python train.py --discriminator_arch="nf_resnet" --model="GAN" --dataset="microscope photos of single blood and bone marrow cells" --train_examples=194171 --image_size=32 --horizontal_flip=true --z_dim=128 --loss="hinge" --generator_norm="batchnorm" --generator_activation="mish" --generator_widths=[64, 128, 128, 128] --generator_blocks_per_level=1 --generator_block="plain" --generator_attention=false --generator_upsampling="nearest_conv" --discriminator_norm="none_scaled_ws" --discriminator_activation="mish" --discriminator_depths=[2, 2, 6, 2] --discriminator_kernel_size=3 --discriminator_stem="deep" --discriminator_avg_pool_shortcut=false --discriminator_widths=[48, 80, 144, 256] --discriminator_residual_scale=0.1 --instance_noise=0.3 --consistency_weight=10 --init="kaiming_normal" --residual_init="none" --optimizer="soap" --beta2=0.95 --lr=0.00047 --beta1=0.5 --shampoo_beta=0.95 --eps=1e-08 --precondition_frequency=16 --max_precond_dim=1536 --merge_dims=false --one_sided=false --adamw_lr_other_params=0.0003 --grad_clip=1.0 --l1_shrink=0.003 --steps=11700 --batch_size=512 --epochs=30.9 --lr_schedule="constant" --warmup_steps=1170 --weight_decay=0.01 --adamw_weight_decay_other_params=0.05
Rows from block 5 of the discriminator, named by matrix and row number. Rows with one number belong to one channel. Each number is 500 + 25 x the weight over the matrix's rms, rounded and kept within 0 to 999. All counts start at 0. Numbers have three digits each.
# convs0: first 3x3 conv (discriminator.blocks.5.convs.0.weight, 144x144x3x3, standardized in use), inputs 72-79, a 3x3 kernel for each
# convs1: second 3x3 conv (discriminator.blocks.5.convs.1.weight, 144x144x3x3, standardized in use, transposed), outputs 72-79, a 3x3 kernel for each
convs0.72:509482509514466499495515446494480484515466499497494547486502478488487454463490484485516496481524503473499490483516500488484493490483490471531492517482469524536494487492505479478514499536491503535501494547485521525503
convs1.72:481496516474518469484504494515483530473455558438486484478517480507488496495487452506534508503539514471487472480505497503446515502507463458541466510507477503457508526493490501486499470476506452481525467507513509500488
convs0.73:483509499475520539494529502531449473492507483505487486497512517541517507465497473504470521442507513492498502478449497513476503508542509482553495515517495521453462479521445496526454477506488485498518458499510519497502
convs1.73:490508502550562473490558503445430504497471491494509521497553483497512487487508463477526549486527512525467492510480503494493511508508499497500519463506480520508463516520469468547448447498522481510489504503473515512528
convs0.74:472514518528542475488525522541498477530511490488484477505453484472451525539495491532497500484495520462468515490504501537477487477489495502467496446509494456475503524522524510495499508532494504466492469490500478530512
convs1.74:507554505531510558520495538484539496509536492554467471494471505478508473508524443501501536498470461502474490509476463485537499498532514493497476536498487450485529503482512491508539487501498507508441501516494514553536
convs0.75:514502546503491495478541506499498510496502510488500495505475489504490497497471497522507494506525487507487505514503499507521507494525502494506477491500512498500507516510502507489508495486492512501567526498486482523462
convs1.75:403511517529538502504502480493487490511501488515509521493585504534541512516454483520521492524519523536511514508484512497480515471495495489521476470483530526455471498513515506490522512491484479532539502468532463564529
convs0.76:499503576500473533503433521596510473515465497489529475517523473526554508503454477548446470478506485465481549496514478495558529492499539499521541522555477542504499488409535483500514504501511533484518511465513492505502
convs1.76:517474506504521522537458498524517489496451497502485505488499451478497479492425463504506492518522500537480478500500533455541488482518511535475499502476568527510494518504525525522526508499518474500491488528505467493432
convs0.77:481470500472505495531510479456511469500530534475472526513499521500503483502511465488487508539513529506560542516497471485489496480467503465509501532509486521534532494514516474496488487490559452475488549539514471504461
convs1.77:510512551581520542486502517493543520460497531486499490513516508515519507472495464469447506529521563513488486522565518491475541512479479495537514485484558518525542514494479498508492485533504492497509524514522467473481
convs0.78:515504502445487460505499502469492498505471476517521501505482499493530504495476475501517533495451522504517482492525483493504494493513539502540502496472516488494478481457490445510509505506504553438503480499539519515526
convs1.78:488500515511468539491511490491521498470489479459517497494463433489457459508526513502520489494509466514500491516503570510484481504530475495509508526531530512534532481482553490462506463488567509521518516511490489485485
convs0.79:519461485492486464476504500476513475465496483461508489516515488487522498484508478504517494495480512479494520497485507507486509500514502511493489484505507489468509501487513478477509469491528501470501488480512489513503
convs1.79:493493558498465505490472525521472438511521508461460532540577506515515480439472480508541489513501500511506483479497505542545500500498526533467492505504486498506514494494503479491496477483490466462497481505493546511521
convs0.80:469502477522504523469488520464508483450480426460487411520486526464519504513529508522493470483550494502533441528509542498516488488503505487466462481480485483502540489469479486491487511523499522494496533508470515505509
convs1.80:505500448471432484495454502508473499472476506492517504488438524502487509510492532512475507488480477501510443458489522490578507488480522505497526485507505484505502497544477542502505497500515483459517514518534562524520
convs0.81:462501525506458495527456525496498516456493538504490478487523490480520501471537481503478515483483516529489500506516469509491486502493519470511488550544496495525463511494547521468505520526489482455528501507515525487492
convs1.81:463492468553461517493470544513539481514471446501497499500495479471560511496485508482551483488509500470505491502494500489562495496518473504523508491532466485519504498439510485470525551485501467547494490554532474507543
convs0.82:495473479475479485489502502456479468519461446507565485498505534489510460502463486510527495528508525505466528502508505488445531509535480489474498476478522501477521493519475522463508501539524524504511501521508471526514
convs1.82:502522464507480535525466503544463492489511472514544479461501453540469509485497501489496521474499493551474497515499492466481502491513504487451490530495524493510530485492492502458504484502495491489495496497505496497527
convs0.83:548481493499469506519507484485530508511456482461489462528496504491500505527541551495520489526560506493511486488529475502504518512476483526485525476489480504482495495518510502496521459508497496507496487523481515515478
convs1.83:468446489480432471522512488492482488491525471490468477484526548532554518504502507482498505489512498479516516490476511500498479499500427518491492524553550484505506515506491523491483484462508499465464510520500518558555
convs0.84:493469504427487491512514523458529537520497513526475507498509499440505503480571510458473502478481487496512484532474468483515523488488499477463500490446464515441492476515532509519496490501513488509457484510478491509482
convs1.84:484467484483508530472471447519515523460512538499462512514494483511528490493478478487438454494481509516472489482487481483500520528470496484482506501498520494486512505504504456526488483527465528483491482491502488514509
convs0.85:469507543480484487489579478551556526564507505519524517455524503508487499482520502496503516504542546510491504477499472462504475542483499519510492489523535501505531498485449490495552489496511480507479515481490504503517
convs1.85:500471529486490511492487546516547505501528531496484538490459505497516467500471499516501453489532437477483500459492502513462460508464529504496492489548545495533542468516541503454523511494563521499519516482500525477495
convs0.86:482475508533462476475478527486482494506508459493506527484489460472502541508495509484504495497532473505493498507480481497509491509526541497508469509507497524475526494503487457502511500469515566492523492546500513511503
convs1.86:499497475523518445461493509478517468507504522518486460458517530467485491534496496522487510489530511558509548499479472528542478499475505526465469499495507501528494472491499460486471478434506523474493534475510511537531
convs0.87:474519521470519496515493507524518515539520469483489466526497460561500479554539510516497494505536476486513496527509482529507471501458465492518532529517488500502496558541494503536515523537493469504481485511540447525496
convs1.87:501462477474492486515489485499520536492506465504489461490489547500525475480522496529504514471485542519563454519491477495551523491505501497458515490508482478489506513511533498522555471517545489498548507483501519524504